Weights of a small class-conditioned image diffusion model: norm groupnorm, widths [96, 96, 192].
Rows from block 2, named by matrix and row number. Each number is 128 + 32 x the weight over its row's rms, rounded and kept within 0 to 255. All counts start at 0. After the name is the row's rms in percent of the matrix's.
# emb: conditioning projection (model.enc.1.0.emb.weight, 192x256), inputs 0-85
emb.71 103 [142 183 115  96 170  89 128 114 139  82 133 131 159 130 206 169 126  65 110 129 128 167  63 127 122  65 120 164  69 110 111  97 184  94 158 110 106 153 194 130 123 122 123 121 128 157  45 102 153 127  89 169  92  65 113 137 132 130 111 220 112 120  97 118  93 166 140 124  79  86 123 137 145 155 147 102  67  98 124 127 116 175  76 164 117  86]
emb.72 104 [123 129 130 132 144 161 111 151 157 137  59 150 151 159 121 148  83 139 171 138 136 154 206 181 102 113 125 164 151  84 134  94 155 111 167  58 125 136 143 151 151 157 153 137 134 139 104 102 161  98 151 161 136 132  86 126 110 184 132 147 126  91 123 176 179  96  68 134 157 134 170 104 143 126 113 143  66  88 146  32 118  59 102  90 154 143]
emb.73 109 [140 124 131 112  93 166 146 151 195 163 118 137 117 140 180 149 162 188 147 138 168 119  98 144 153 160 179 117  77 118 113 113 103  75 144 168 135 124 153 168 153 133 139 101 112 121 152 154 137 151 144 100 151 102 107  83 173  78 103  95 146 169 106 121 140  89 100 118 172 151 103 144 121  92 164  89 147 115 136 140 177 114 151 167  69  77]
emb.74 098 [117 123 109 145  96 177 163 107 173 117 144 128 181 161 121 123 113 120 168 101 144 121 157 164 163 126  83 181  99 162 122  53 141 127 167  81 162 128 152 147 136 139  72 117  98 133  74 170 152 116 159 174 122 140 114 173 101 132  69 140  98 114 155 112 150 166 101 127 110 142 141 147 136 105 141 111 131 103 159  99  86 128 177 171 174 135]
emb.75 105 [128 159 117 119 128 118 165  98  37  95 139 155 122 122  77 136 123 147 177 148 118 100 166 121 145 118  81  97  86  96 150 130  91 142 184  22  57 133  54 100 169 116 108 166  96 117 106 104 121  94  79 113 136 118 127 109 118 102 132  88 113 129 109  89 119  89 152 142 170 123 135 128 132 171  96 120 166 101 151 123  84 116  64 103 118 173]
emb.76 114 [170  85 193 119 128  86 154 110 114 215 181 170  68  95 124 159 157 173 150 149 123 117  86 140 124 147 125 116 132 104 189  71  99 155 178 103 166 108 144 129 130 165 167 132  97 130 119 128 171 112 112 152 188 140  98 145  85 192 154 169 131 146 148 165 125 112 127  79 106 101 149 161 141 145  79 128 137 120 117 128 106 146 127 134 155 145]
emb.77 104 [128 105 124 113 161 160  72 116 125 145 125  83 144 180 103 135  81 176 125 113 147 129 102  84 135  96 184 183 132 157  94 138  89 109 177 170 103 149  96 133  85  82 111 142  96 104 149  99 135 122 112 130 108 141  83 144  95 155 104 152  95 124 160 159  62 128 149 154 160 121 146  82  93  65 150 135 111 132 100 179 137 130 142 196 154  95]
emb.78 105 [133 135 114 150 142 124  80 112  80 112 159 103  83  97 122 132  73 128 151 121 103 109 109 133 136 153 137 143 178 181 155 148 108 124 160 107 183 162 133 111 140  98  76 179 115 131  89 212 164 129 104 165 131 112  83 129 124 107  76 139 142 142 131 157 122 100 150  81 126 171 111 126 131 140 102 102 132 171 163 145 113 162 146 103 180 133]
emb.79 087 [107 109 136 125 136  81 176 116  64 161 151 164 122 118 153 131  75 118 124 167 131  97 123 153 182 147 171 106  26 118 107 164 151 102 119 172 106 110 158  98 113 131 143 152 123  63  69 129 189 142 146 129  90 173 152 146 120 134  99 106 166 104 156 171 145 134 160 119 102 130 100 158 108 152 108  88 101 168 118 103 161 150 189 116 182 124]
emb.80 095 [ 76 115 126 142 118 146 150 150 148 113 133 120 129 137  89 104  84 154 165 114  73  94 156 159  85  56 166 166 183 135 200  86 218 147 141  91 142 129 149 130  95 114 118 141 125 125 157 131 143  92 117 168 120 107 152 145  93 161 126  82 115  67 145 116 117  97 120 138 165  93 139 141 113  86  61 125 102 153  82 108  72 174 130  91 166 127]
emb.81 095 [ 89 148  89 120 154  96 139 137  93 127 135 131  99  90 116 121 112 138 139 133 143 133 135 122 134  99 112 145 177  83  77 140  72 135 162 153 177 101  91  89 110 131 180 126 135 154 132 156 150 103  81  76 183 174 149 106 127 148  46 220 131 127 153 152  71 140 164  86 138  99 141 138 124 119 134 160 144  94 116 160 134 143  82 119 120 111]
emb.82 097 [117 105 159 119 205  77  89 102 128 116 149  73 140  92 107 118  82 120 162 115 148 164 125 133  48 158 139  85 130 164  74 130 150 123 170 149 154 151 132 137 175  66 114 128 106 144 143 119  68 109  93  80 128  96 105 154 124 196 122  81  92  77 173 135 103 105 134 143 146 120  86  79 141 160  87 176 126  61 149 114 112 136 109 111 145 155]
emb.83 104 [117 129 112 115 157  92  64 161 143 154 113 122 168 150 120 148 131 116 122 129  88 148 105 117  63  77 152 109  97 143  99  88 160 158 203 177 109 132 115 153 118 119 135 145 116 152 133 155 118 118 148 157 100 103 131 123 135 147  63 130 167 158 145 161 184  85 179 126  82  79 105 104  93 126 148 162 114  97 192  62  80 132  87  79  75 209]
emb.84 094 [140  50 108 141 135 181 134 147 192 142 102 160 157 177 162 111 132 110 131 126 140 132 136 151 134  64  99 142 138 167 108 103 131 128 172 216 184  58 187 142  85 156 117 144 148 140 145 106 138 138  89 169 186 143 126 114 113 105 117 176 142  83 150 140 100 126 137 101  90 100 165 122 168 128 113 150 100 130 159 103 125 161 126 139 129 152]
emb.85 104 [138 148 103 133 145 109 131 154 128 105 144 121  58 104 145 121  99 112  95 114  79 135 113 156 109 172 160 150 127  80  93 147 153 155 200 130 130 119 157 170 111 131 156 111 109 167 125 120  94 121 161 160  82  80 101 141 112 144 177  98  87  54 106 172 107 100 246  98 126  80 132 115 130 142 104  94 125 106 119 230 106 124 114 186  99 166]
emb.86 102 [126 137  70 162 126 143 142 151 134  96 173 102 139 120 150 127  86 100 109 116 171 160 133 127 196  26 122 140 105 163  90 179 119 141 132 184 148 122 236  72 118 130 145  60 133 138 153 104 124 121 139 201 108  77 156  94 137  98 173 148  66 179 184  93 168  70 130 124  94 126 105 103 119 105 136 157 135 136  85 165 112 164 106  82 101 172]
emb.87 093 [111  85 129 134 154  96 179 164 161 181 136 141 163 146 113 105 140 137  89 115 108 122 210  81  93 117 145 130 140 149 147 188 108 113 107  69 132 103 123  98 147 133 161 101 117 188  78 112 174 128 136 170 136 118 133 149  97 162 148 162 151 139 114  75 136 107 134 110 171 144 108  88 177  79 119 165 114  97 130 106 116 121 119 117 204 145]
emb.88 107 [101  54  92 154 152 159  57 171 174 126 162 128 100  94 206 114 116 143 166  99 135 126 107 134 128 104 105 169 159  87 159 115 120 113  99 147 138 140 128  97 126 104  97 139 145 114 165 153 160 125 103 207  92 102 104 127  86  91 147 175 151  77 131 182  96 107 130  63 172 135 100 120 122  99 108 117 154 114  91 100 102 163 182 138 139 163]
emb.89 101 [106  82 165 112 113 130 174 135 112 170 120 130 125 152 121 135 117 167 122 144 125 156 100 150 176  66 139 152 126  83 110  84 106  87 113 173 180 142 129 131 105 112 100  94 122 134 142 168 136 152 123 118 147  15 130 105 160 104 141 156 105  99 115 152 106 149 150  94 173 110 107 130 125 111 153 159  80  64  89  62 151  71 123 146 121 114]
emb.90 100 [120 106  91 170  65 203 137  76  86 115 144 131 130 122  98 121  86 131 169 128  96 128 128 137  96 141 157 158 135  72 136 136 144 123 199  78  99 116 187 129 100 109  97 118 106 139  71  89 181  99  98 148 164 148 115 109 163  93  80 110 123 132 139  99  80  82 120 106 128 113 130  65  58 153 119 145 185 129 182 148 108 153 181 136 115 131]
emb.91 099 [107 127 127  99 126 103 118 156 186 175 131 114 148 134 131 122 133 137 114 147  99 131 110  88  88 131 123 198 162 112 129 121 115  84 159 141  68 159 103 209 141 115 189  58 139 105  75 120 169 140 117 168 100 180 117  97 111 156 120 136  87 121 102 141 134  66 120 105  79 100 156 104 149 133 177 140 196 134  81 121 132 142 100 112 163 136]
emb.92 101 [143 139 149  87 145 103 137  93 108 100  68 128 138  97 138  92 105 144 121 134 117 173  94 145 183  73 196 173 146 129  88  82 133 143 143 233 154 125 111  83 150 113 117 157 111  74 134 117 111  99 101 125 107 116 130 150 102 135 150 140 158 160 149 103 108 111 128 136 136 110 124 175 145 158 176  85 123 122 151 149 136 151 134 129 156 100]
emb.93 103 [149 110 126 114 114 129 124 126 150 116 137 148 132 139 101 111  92  83 178 151 136  81 140  91 122 101 110  81 145 126  99 181  78  83 199 104 167  99 131 173 131 103 132 100 123 116 226 135 102 119 176 106 150 116 102 112 109 171  86 153 102  89 188  92 143 149 239 134 123 126 151  98 166 117  97  97  90 130 106 120 134 152 120 146 160 154]
emb.94 098 [127 136 103 129 136 159 143 105 144 140 138 131 154 167  74 153 136 100  94 120 121 131  77  82 148 122  81 105  78 144 166  97 139 143 137 185 106 114 192 143 126 111 121 116 142 183 126 118  95 169  96 104 157 122 148 120 131  72 145 157  55 106 139  96  88 204 109 104 103 136 134 126 104 183 129 127 160 159  36  98 150 106 112 114  98 168]
emb.95 098 [121 116 110  98  94  85 138 143 142 100 153 134 139 136 128 100 120 168 138 161  91 134 100 107 193  95 122 132 105 158 152 149  80 135 149 148  13  83  62 137  94 121 132 169 117 189 121 101 195 174 179 157  70 122 123 126 133 164 116 143  91 175  93 156  45 131  95 131 177 131 143 117 143 111 137  86 133 130 138  90 132  94 147 153 190 141]
emb.96 093 [117 144  99 160 173 124 135 111 103 101 165 129 139 150 136 132 179 102 182 121 158 127 106 126 120  85 158 110  81 157 102 153  77 154 183  78 133 132 216 117 106 131 117  75 142  67 192  76 141 125 180 118  92 124 163  80 133 176 145 158 135 152 149 115  98  64  88 164  96 118 106 197  99 112 103 172 143 119 137  94 157 121 121 101 129  94]
emb.97 101 [146 162 128 127 110  54 109  79 182 172 137 143 145 114 138 142 132 116 131 142 137 125 154 157  69  82 185 118 192  81 148 147  89 128  94  94  55 191 100 171 184 156 100 132 124  87 108 151 103  97 151 148 117 121  86 170 100 115 130 124 116 156 170 156 140 126 207 156 135  98 122 129 115 119 129 106  52  74  99 131 143 130 153 127 150 154]
emb.98 084 [ 84  91 134  98  90 140 106 169  98 118 126 113 114 149 163 120 133 197 122  97 117 131 114 137 106  79  75 111  49 126 207 121  94  88  99 106 123 137 167 140 237 114 164 103  96 107 118 152  98 108 125 147 182 167 137  62 123  86 105 117 123 163  90 121 132 171  82 167  68 155 134 119  80 136 157 116  86 156 164 103 137 175 115 139  88  93]
emb.99 064 [172  82 135 131 136 131  72 147 153 158 126 129 129 123 142 145 130 134  93 190 131 199 107 139 177 141  76 118 133 162 145  43 158 122  72 130 115 162 142 157 144 147  91 137  83 140 182 102 140  98 158 140  94 157 100 127 130 109 116 164 119  99  86 121 117 173  98 141  71 112 136  90 155 102 168 128 132 133 132  94 104 164 147  34 107 115]
emb.100 106 [ 98 139 132  59 128 111 122  59 143 133 150 123 112 135  66 139 138 152 160 171 115 110 136 123 114 117 148 160 100  87 150  89 147 141 124 132  22 155 148 104 177 158 202 166 144 122 111  94 159  83 149 136  98 143 119 111 151 137 106 218  88 109 124 133 124 140  90 113 112  80 119 167 137 153 103 135 111 164  72 118 146 220 118 157  87 124]
emb.101 087 [134  94  77  39  93  79 119 142 107 111 137  78 149 161 129 140 148 100 163 133 134 157 118 105 162 143  49 121 103  71 139 161 150 163  98  78 188  96 166 144  92 124  75 123 158 181 153 125 158 152 113 141 153 103  95 139 132  93 135 104 140 135 111  86 108  37 108 164 162 155 176 182 152 159 110 124 134 140 130 135 118 135 143 147 138 129]
emb.102 084 [144  94 161 171 122 136 157 156  47 150 149  61 100 145 126 134 127 159 106 104 132 138 118  81 117  74 133 100 137 152  80 112 149 112 210  47  99 124  92 159 140 100 132 107 107 145  78 159 137 115  96 143 189 147  97 169 149 176  94 136 144 124 165 106 125 107 127  86 144 124 115 118 114 101 133 145 108 168 189 137 131 159  86  98 139  98]
emb.103 096 [135 162 136  54 123 121  85 113 140  82 130 121  69 149 112 141 167 134 179 151 126 111 111 151 127  53 183 120  72 110 122  94 112  93 224  97 169  95 158  85 171 107 167 158 114  89 137 189 148 162 136 167 154  77 140  90 125 172 108 136 122  54 146 113 117 197 180 102 106 141 116 157  92 110  98 137 130  38 211 142 133 129 134 180 198  76]
emb.104 095 [155 115  99  90 146  66 165 115  87 147 103 154 186  95 146  81 134  95 124 108 118 123  94 105 153 116 156 154 105 117 161  87 125  87 232 138  91 108  99  59  89 174 107 112  97  54 223 184 186 148 194 180  70 142 121 173 158 155 100 198  94 104 196 109  71 155 147 154  74 107 111 131 130 130  99 130 165 141 161 119 112  78 130 114 142 134]
emb.105 091 [119  93 141 166 108 154 124 138 102  67 109  98  77 146 222 133 123  63 105  94 166  74  97 143 160 211 141  68  86  92 124 108 111 119 127 166 165 114 177  88 142 117 129 155 178 126 109 151 137 103  85 102 119 204  90 108 124  77 103 116  96 160 100  57 124 156 102 183 115  88 123 118 132  77 111 155 121 125 122 181 115 168 100 148 128 100]
emb.106 104 [ 88  84 175 136 104 125 138  88 161 115 154  86  93 133  85 137 111 132 181 117 120 126 130 146 135  82 104 140 114 153 160 119 139 116 143 103 165 155 146 132 101 143 175 184 142  93  90 149 104  98 192 140 157 124 141 113 158 122  81 183 158 112 131 185  56 161 184 138 127 184 175 145 127 187  88  90 120 148 164 116  80 119  78  65 121 154]
emb.107 101 [ 80 152 166 103 172  95 131 135  90 118 118 128 149  93 108 109 109 214  54  86 155 114 152 124  84  56 149 137 150 162 125 145 138 123 111  92  50 160  73 166 143 116 179 107 107 118 160 159 126  98 136 137  95 118 119  80 176 166  59 175 144 143 135 146 148 108  99 157  95 117 151 189 132 105 149 147 117 160 120 116 133 132 145  75 164  76]
emb.108 104 [123 104 177 162 116 169  74 114  88 107 134 143 215 152 118 105 134  90 127 143 101 109 122 161 102 104  77 152  76 109 142 140 105 136  83 190 138  47 117 157 190 122 148 104 126 141 108  73 120 101 127 124 170 162 150 180 105 150 118  78 123  65  77 165  69 107 120 170 119  56  77  86 143 166 150 132 144 150 138 151 109 113 138 133 124 194]
emb.109 112 [127 130 142 110 152 124 137 118 124 206 106 114 183 184 122 113 161 157 111 128 160 127 115 127 147 161  97 110  99 126 171 161 129 138 113 158 169 117  86 148 157 135 148  71 145 130 149 147 153 122 122 133  95 115 153 143 131 153 112 167 101  93  85 112 131 166 134 177 127 121 120 100 100 155 110 117 126  59 149 224 181 154 190 186 131 112]
emb.110 105 [124 204 107  73 142  42 142 123 102  43 109 190 166 116 152 120 197 148 116 176  97 134 138 179 136  89 135 120  78 166 167 158 134 136 122 168  80  94  92  92 155 109 129 132 109 133  74 143 175  62 127  51 109 107 149 195 189 130 114 175  87 111 147 112 115 147  97 108  80 155 131 159 148 121  81 130 125 119 120 134 137 187 128 133  94  92]
emb.111 101 [101 133 165 153 146 178 148 115  63  72 134 131 137 170 103 100 109 105 169 136 134 123 158 119 120  87 145  97  89 120 136 154  78 143 121 173 140  99  99  95 115 157 134 117 134  98 182 129 142 107 104 156 120 163 118 127 141 129 127  65  87 151 120 119  78 127  95 190  92 168 140 141  87 110 120 120  74 101 122  78 176 165 143 141 141 103]
emb.112 113 [131 132  96 187 135 217 126  21 108  74 127 133 151 118 129 135 117 123 169  98 103 133 150 142 126  78 140 111 148 122 114 189 118  76 117 162  90  87 158 164 159 147 147 110 149  75 135 162 144 146 168 116 104 149 150 152 156 120 100 142 108 123 108 158 110 182 116 131 150 170 167 124  97 148 120 131 148 109 125 170 132  50 189 109 135 102]
emb.113 081 [109 146 120  90  83  97 157 138 158  84  94 149 128  99 180 138  84 192 178 107 121 155  96  81  99  69 128  94 195  91 147 115 114 101 102 130  79 122  80 101  70 147  78 115  68  71 144 109 115 120 167 153 151 123 107 177 124 103  82  98 100  29 147  99 110 123  95 110 144 197 109 113 119  91 128 166 117 106 119 120  94 145 116 148 117 132]
emb.114 094 [149 116 109 131 183 117 167 136 112  92 146 120 145 240  73 128 174  91  82 134 118 104 113 131 140 140 188 104 148 123  78 139 130 100 192 113  76 150 117  76 124 105 176 103 171 151 217 132 119 166 136 105 105 151 146 131 120  76 101 165 113  89 214  80 146 139 162 161  93 125 117 123 114 131 109 153 130 173 137  85 180  95 115  74 145 101]
emb.115 106 [134 144 138 101 134 103 106 117 146 100 118 140 144 137 149 111 115 136 131 135 149 149 165 176 130 219 186  81 183  78  84 121 125  82 134 118 115 136 131 174 130 131 128 160 110 199 190 117 233 103 177 118  88  95 171 135 175 125 165  76  68 159 143 105 143  77 148 126 119 110 137  75 131  84 150 173 128  54 137 130 120 128 120 158  85 175]
emb.116 102 [120  66 164 132 141 123 134 140 146 122 137  62 109 109 130 135 160 136  81 101 101 123  79 130 122  83 125 168 133  81 135  93  96 106 151 146 133 134 134 143  95 112 131 108 178 115 163 130  71  96  96  87 176  89 179  95 132 145 131 144  98  83 139 137 134 134 131 116  37  80 141 126 112 100 123  80 138 144  82 179 161 138 147 126 141 116]
emb.117 095 [ 94 135 120  72 112 169  92 131 151 140 161 100 108 116 137 116 122 135 142 124 147 116  97 133  57 103  83 101 147 128 154 125 162 116 166 152 135 149 168 105 139 135 110  98 109 157 125  59 100 184 102  85  85 106 127 122 158 100 105  92 137 134 111  95  87 198 190 131 135 129 139  62 130 159 143 153 136 175 121  96 105  89 144 150  71 126]
emb.118 097 [125 107 135 108 110 120  97 131 111 104 171 123 142 158 125 110  99  86  87  96 117  88 120 141 138 145 107 194  95 200 139  88 130 120 144 123 122 178 139  97 125 134 138  92 119  95  63 133 105 102  63 143 179 115 164  85  90 118  87 107 183 100 140  99 178 110  91 106 118  95 101 111  76 130 119  96 122  65 136 105 175 135  76 127 122 117]
emb.119 100 [ 96  81  90  78 151 114 130 200 122 159 122 148 153 165 140 111  94 143  72 100 103  84 119 136  72  93 127  93 127 143  87 119 114  73 153  88 156 120  89 161 177 157 126  92 131 133 200  92  96 116 111 123 116 117  98 163 115 102 194 141 105  99 152 109  91 136 176 177  77 151 123 122 126  83 132 126 137  45 148 100 122 118 154 137 104 159]
emb.120 093 [114  75  90 150 177 126 158 174 127  69 157 107  95 141 146 102 138 127 114 115 131  73 180 138 107 142 122 107 149 129 132  75 125 123  81  62 109 169 143 150 151 134  95  36 157  71  88 164 174 129 119 124 119 133 146 103 108  99 125 119 210 191 154  90  72 103  97 112 130 124 122  94 115  85 101 126 143 152 143 131 112  61 129 142 149 161]
emb.121 088 [102  98 166  65 101  86 144 132  76 197 157  94 151 163 141  68  91 129  76 108 128  95 106 183 124 128 159 107 165 101 170  93 122 104 155 118 122  90  86 166 159 132 162 130  82 171 170 143 113 100 113 130 162 169 121 115  76 164  81 120 126 101 114 122 119 156 148 169 153 161  62 139 116  81 181 120 122 232 153 181 121  77 135  80 224 136]
emb.122 098 [108 155  98  95 151  87  99  98  95 118 130 129 135 156 146 121 112 138 155 131 128 102  98 100 111 117 177 167 129 103 148 167  81  94 198 157  93 135 137  97 163 164 142  85 152 102 170 143 138 129 129  74  60 109 155 155  96  99 133 137 149 115 121 127 186 134 100 132 116  99 123 125 191 144 136 106 142  88  69  87 145  57 143 145  96 125]
emb.123 096 [143  38 136 225 135  91 111 116  70 103  91 140 161 124 111 135 141  90 167 108 198 109 155  93 110 138 192 111  94 154 118  81  60 109 114  69 199 130 128 107 132 111 215 146 123 162 130  82 193  92  88 117 113 177 158 105 124 111 114 138 105 156 108 145 166 145 118 156 145 182 193 141 111 119 122 114 127  92 103 149 103 213 107 114 124 154]
emb.124 093 [124  82  84  55 125 152 166  95  16 112 142 162 112 138 124 146 124 168 119 123 114  85 108 105 174 138 225 134 122 156  94 143 103 147 112  55 164 119  83  70 128 121 123 111  76 116  90 105 150  97 154 138 103 156 124 120 143 114  62 126 117 169 171  55 112 123 122 161 141 150 161 146 104 123 193 125 113 171 141 110 109 109 182 121 193 117]
emb.125 111 [108 139 114 121 100  54  98 112 121  77 117 116  99 139 104  87 187 138  75 109 149  77 138 132  71 108 177 116 144 154 130 198 134 146 123  67 116 153  96 125 135 124 191  94 150 134  97 164 153 110 110 186  81 145 175 113 110  55 109 180 139 185 157 131 107 165 196 191 126 155  97 132 120 136 115 131 164 151  53 172 134 130 106 122 127 118]
emb.126 087 [142 108  91  90 102 135 143 114 106 127 128  86  89 122 141 126 153 144  98 140 102 173 115 131 133 122 140 141 166 132 129 144 138 140 115 154 121 122 163 139 168 112 119 113 131 119 104 113 101  91  87 132 159  61 105  57 133  97  96 129 116 117 141 176 109 158 137  89 101 155 149  98 150 122  80 162  85 124 188 109 169 170 118 137 118 138]
emb.127 088 [124  75 106  96  92 155  95 164 153  77 103 140 124 107 161 115 142 102 108 121 130 140 103 125 122  56 116 146 101 150  89 135 146 100 198 151  94 137 158 188 168 120 130 137 168  80 108  84 116 146 148 125 145 180 137  76 148 144  78 111 138 140 153 148 119 181 173  95 199 120 178 109 147 174 126  68 172 121  85  39 135 198  81 114 139 106]
emb.128 103 [135 163 147 138 156 160  95 139  81  80 122 160 108 111 134 152 160 156 148 118 133 114 134 129  90 159 160 103 122 176 128  98 105 138  86 149 166 118 205 108 126  91 138  83 145 174 129  95  76 156 189  83 139  99  74 114 185  86 105 176  88 118 144 112 121 137 121 132 113  89 114 143 121 109 109 154 110 157 135 143  89 190 136 132 113 148]
emb.129 104 [142 101 166 103 141 126 154 143 126 200 112 124 116 154 199 128 118 115 112  82 155  63 131 108  39 201 183 143 178 135 147 142 111 120  96 164 101 145 151 155 139 156 132 146 148 144 122 164 162 156 128 100 109 147 119 126 141 154  19  89  66 118 163 180 161 164 130 153  90 139 115 107  81 138 149 134  93 106 147 112 182 140 121 127  60 143]
emb.130 123 [127  76  91 157  83 100 115  58  79 110  87  91  77 121 121 139 175 148 148 112  88  98  51 116  44 184 178 110 105 121  64 198 117  81  72  81  81 161 129 110 135 110 168 122 139  93 148 105  64 160 104 139 150 113 164 123  72 139  70  92  91  89 100 156 135 140 115 144 113 115 130 143  85 153 116 151 135 114  95 125 125 111 116 100 131 105]
emb.131 098 [128  87 182 132 175  94 120 142 209  82 137 147 100 156 148 133 135 133 142 121 118 156  82 135  99  83 138 110 134 108 109 107  58 101 112 124 151 108 132 119 191 103 129 134 146 127 192  70 107 110 170 181  42  92 150 153 146 100  83 133 127 110 130 129  87 123  96 162  91 107 111 124 120  79 106 129  80  96  97 125 177 176 157 162 182  97]
emb.132 076 [166  94 110 193 107 158  79 110 168 146 160 141  99 144 170 160 151 178  82 166 168 156 123 120 119 152 123 132 130 171 171 107  98 152 108 113 105 158 121 144 146 132 103 152 157  94 138 131 126  95 104 176 174 118  99  95  83 119 100 149 132 128 117 115 163 110  98 124  89 102 144 193 164 106 131 107  99 162 138 129 133 144  94 110  89 162]
emb.133 112 [147 110 156 170 115 106 166 102 104  94 109  88  80 100 174 127 126 193  67 138 108 128 157 102 124  85  74 136 135 178 126  83 161  97 146  54 139 142 106 117 100 134 162 115 126 109 111 152  98  57 148 142 185 136 145 146 123 108 118 135 161 101 160 133 132 101 135  92  81 128 146 119 141 153 109 126 112 176  59  91 149 152  71 116 128 160]
emb.134 093 [112 124 121  86 150 137  87  76 117 109 221 116 110 138 114 121 145 100 154 145  96  60  69 125 148 120 132 113 157  65 121 100 131 194 220 118  86 100 131 159 104 115 154 110 137 131  93 131 139 147 154 131 134 123 136 146 141  92 107 155 150 149 165 110  81 168 169  99 155 137 116 138 130 122 127 114 145 100 160 104  94  36 151 136 166  65]
emb.135 102 [137 155 141 138 135 167  95  51 157  87 151 117 137 113  80 123 106 148 109 108 139 146 136 143  99 182  35  63 140 139 164 105 143 103 176 106  84 119 138 132 113 161 156 136 130 127 150 127 114  95 155 105 109  93 136 179 177 106 178 136 146 148 136 167  90 166 153 123 112  98 145 128 134  34 159 109  98  57 100 117 128 112 110 131 137 140]
emb.136 093 [116 213 133 145 140 144 128 127 143 128 176 156 143 123  36 125 108 136  94 133 136 135  83  83 130 104  76 150 109  83  95 123 184 140 120 160  88 128 141 194  95 122 126 173  99 135 118 148 119 118 105 162  97 139 128 141 158  82  72 180   9  67  94 120 151 126 133 155 140  78 110 169 120 100 137 141 139 159 138 155 112 148  99 128 128 134]
emb.137 094 [121 138 143 141 146 104  95 118 129 116 150 121 220 147 104 142 150 130 137 128 103 129 108 165 153  86 167  97 107 150 110  58 147 116 122  73  87 147 152  42 126 158  73 139  91 122 101 138  96 177 141 120 121 127  87 148 191 127 147 136 105 123 156 144  85 166 101 165 144 133 111 109 132  84 135 120 119 159 152  88 137 118 149 146 112  84]
emb.138 101 [121 116 154  64 122  76 127  62 156  82 158 118 130 115 190 151 176 157 185 129 114 184 168 158 110 124 142 116 107 117 122 148 104 177 138 142 132 164 103 136 112 176 157 109 138 175 109 151 115  75 131 152 158 188 102 146 132 144 108  87 145 161 146 133 100 169  93 103 175 143 186 132 169 119 128 137  88  81 165 145  65 202 107  88 120 133]
emb.139 087 [117  95 173 137 141  57 110 175 142 132  87 115  93 145 161 154 113 127 168 127  99 153 159  90 151  85 115 106 114 102 107 145 140 114 106 166  70 171 100 157 161 160 159 126  83 160 144 102 119 109  49 119 144 100  97 148 157 111  92  91 160 160 118 165 148 111 154 121 131 122 113 125 105 142 168 161 149 128 180 156 143 121 109 117 105  95]
emb.140 098 [114 130 132 149 110 163 148 131  95 153 166 163 106 179 185  91 132 105  54 108 135 128 115  62 104 130 159 186 163  99  76 116 147 170 132 115 117 123  94 167 106 142 131 104 151 137 132  98 104 109  78 132  90 148 172 113 122 153 165 156 136 118  96 125  91 137  82 110 149  54 113  86 115 138 139 128 128 115 174 164 163 144 117  48 136 143]
emb.141 101 [137 144 144 110 136 113 140 105 132  93 113 162  95 133 200  82 116 106 129 130 109 134 129 105  90  63 170 102 133 128 101 125 166  83  87 171 115 188 118 113 167  99 119 116 107  92 184 113  71 120 125 134  74 187 161 123 136 115 168 243  73  88 158 135 158 108  87 101 110 119 114 127  71  85 153 173 140 103 124  66 111 162  74 173  96 114]
emb.142 073 [101 105 145 151 118 148 130 118 191 153 190 154 136  86 142 152 129 108 152 129 174  75 120 128 101 118 102 147 104  82  92 144 164 126 165  79 115 120 151 139 122 109 182 155 158 139 111 153 100 121 118  86 129 189 155 104 133 120 125 119 135  64 108 112  45 152 133 110  98  79 118 104 119  89 166 109  55 181 144 122 125 124 127  90 141 119]
emb.143 095 [140  89  66 147 131 113 101 186 174 147 107 115  98 176 100 127  88 127 106 146  91 100  92 171 172  77  75 230 182 137 130  71 120 130 146 148 121 194 135 133  91  75 125 124 139  70 108 167 102 117 142 146 140 142 117 153 124 134 105 112 139 151 138 140 107 121 149  82 122 134 157 130 181 157 131 138 109 113 111 131 125 109 141 176 114 101]
emb.144 112 [111 150 169 108 178 185 129  67 101 141 131 134 131 137 167 132 110 138 104  96 120  76 136  75 121 141 194 146  71  70 109 159 101 108 138 179 119 159  96 122 143 126 150  73 167 129 107 183  97 105 157  95 124 178 128 152 140 190 135  73 119 182 134 129 109 131  89 160 148 101 145 101 157 130 101 119 113 116 141  89 121 122 138 100 128  74]
emb.145 104 [ 97 118 150 180 124 129 133 121 146 115 141 135 154 141 134  93 152 159 153 168 106 111 129 146 162 111 139 118  85 136 130 152 115 118 160 133  88  99 133 115 105 133 141 124 144  50  98 150  87 111 158  96  97 130 135 124 102 144 104 124  75 107 114  87 143  95 131 127 139  84 157 164 138 107 101 121 121 146 146  47 153  94 100  87  93  98]
emb.146 097 [112 142 156  47 209 161 144 105 113 114  83  96 118 145 125 157 140 119 119 104 121 132 135 110  98  67 204  98 138 111  79 147 107 124 113 144 137  92 155  41 171 197 160 163 112  85 196 175 148 123 165  83 105  95 169  91 174 145 131 124 148  94 142 112 127 165 161 143  87  86 119 151 124 137 126 121 117  63 142 123 111 189 120 148 107  99]
emb.147 094 [115 142  76 150 147 103 131  98 172 101 150 153 102  84 144 113  93 116  94 129 121 170  67 118 131  72 145  80 129 139  90 150 100 142 225  84 130 140 168 143 116 124 148 130 105 149  53 144  63 112 176 123 135 105 117 132 140 118  96 130  72 121 116 133 161 145 103 124 129 113 105 103 143 134  97  99 121  88  95 152 138 142 161 124 124  77]
emb.148 092 [122 160 146 109 113 122 137 178 211 149 184 109 139 178 169 104 130  86 104 146 127  92 157 179 132 148  91  91 146 101 132 174 105 127 139 119 212 144 136 168 100 155 102 141 112 107 158 126 155 144 162 108 184 133 132 157 181  77 113 154 154  77 149  99  89 188  85  77 112 197 154 168 159 103 143 148  73 185 105  75 138 128  76 124  84 117]
emb.149 101 [ 98 144  98 100 127 120  90 118 131 120 153 110 180 170 140 100 166 113  92  95 107 114 120 131 106 140 166 105 159 110  96 123 125 131 192 140  80 137 107  98 127 128 201 107 192  82 126  94 109 112 176  95 132 138 147 148 123 165 110  69  82 107 213 143 139 196 131 132 111 129 134 141 132 154 156  94 124 148 126 145 141 111 129 110 180  72]
emb.150 113 [131 127 140  98 134 113 152  87 105  91 143  83 117 154 125 156 135 191 129 146 125 135 108 132  88 161 133 145  73 120  94 104  63 123 135 122 144 117 152 102 175 155 133 112 128 132  52 138 109 113  99  47  81  79 139  94 154 134 117 156 137 124 129 134 111 148  82  71 130 118 120 127 160 154 138 158  88 122 179  58 161  99 131  88 101  70]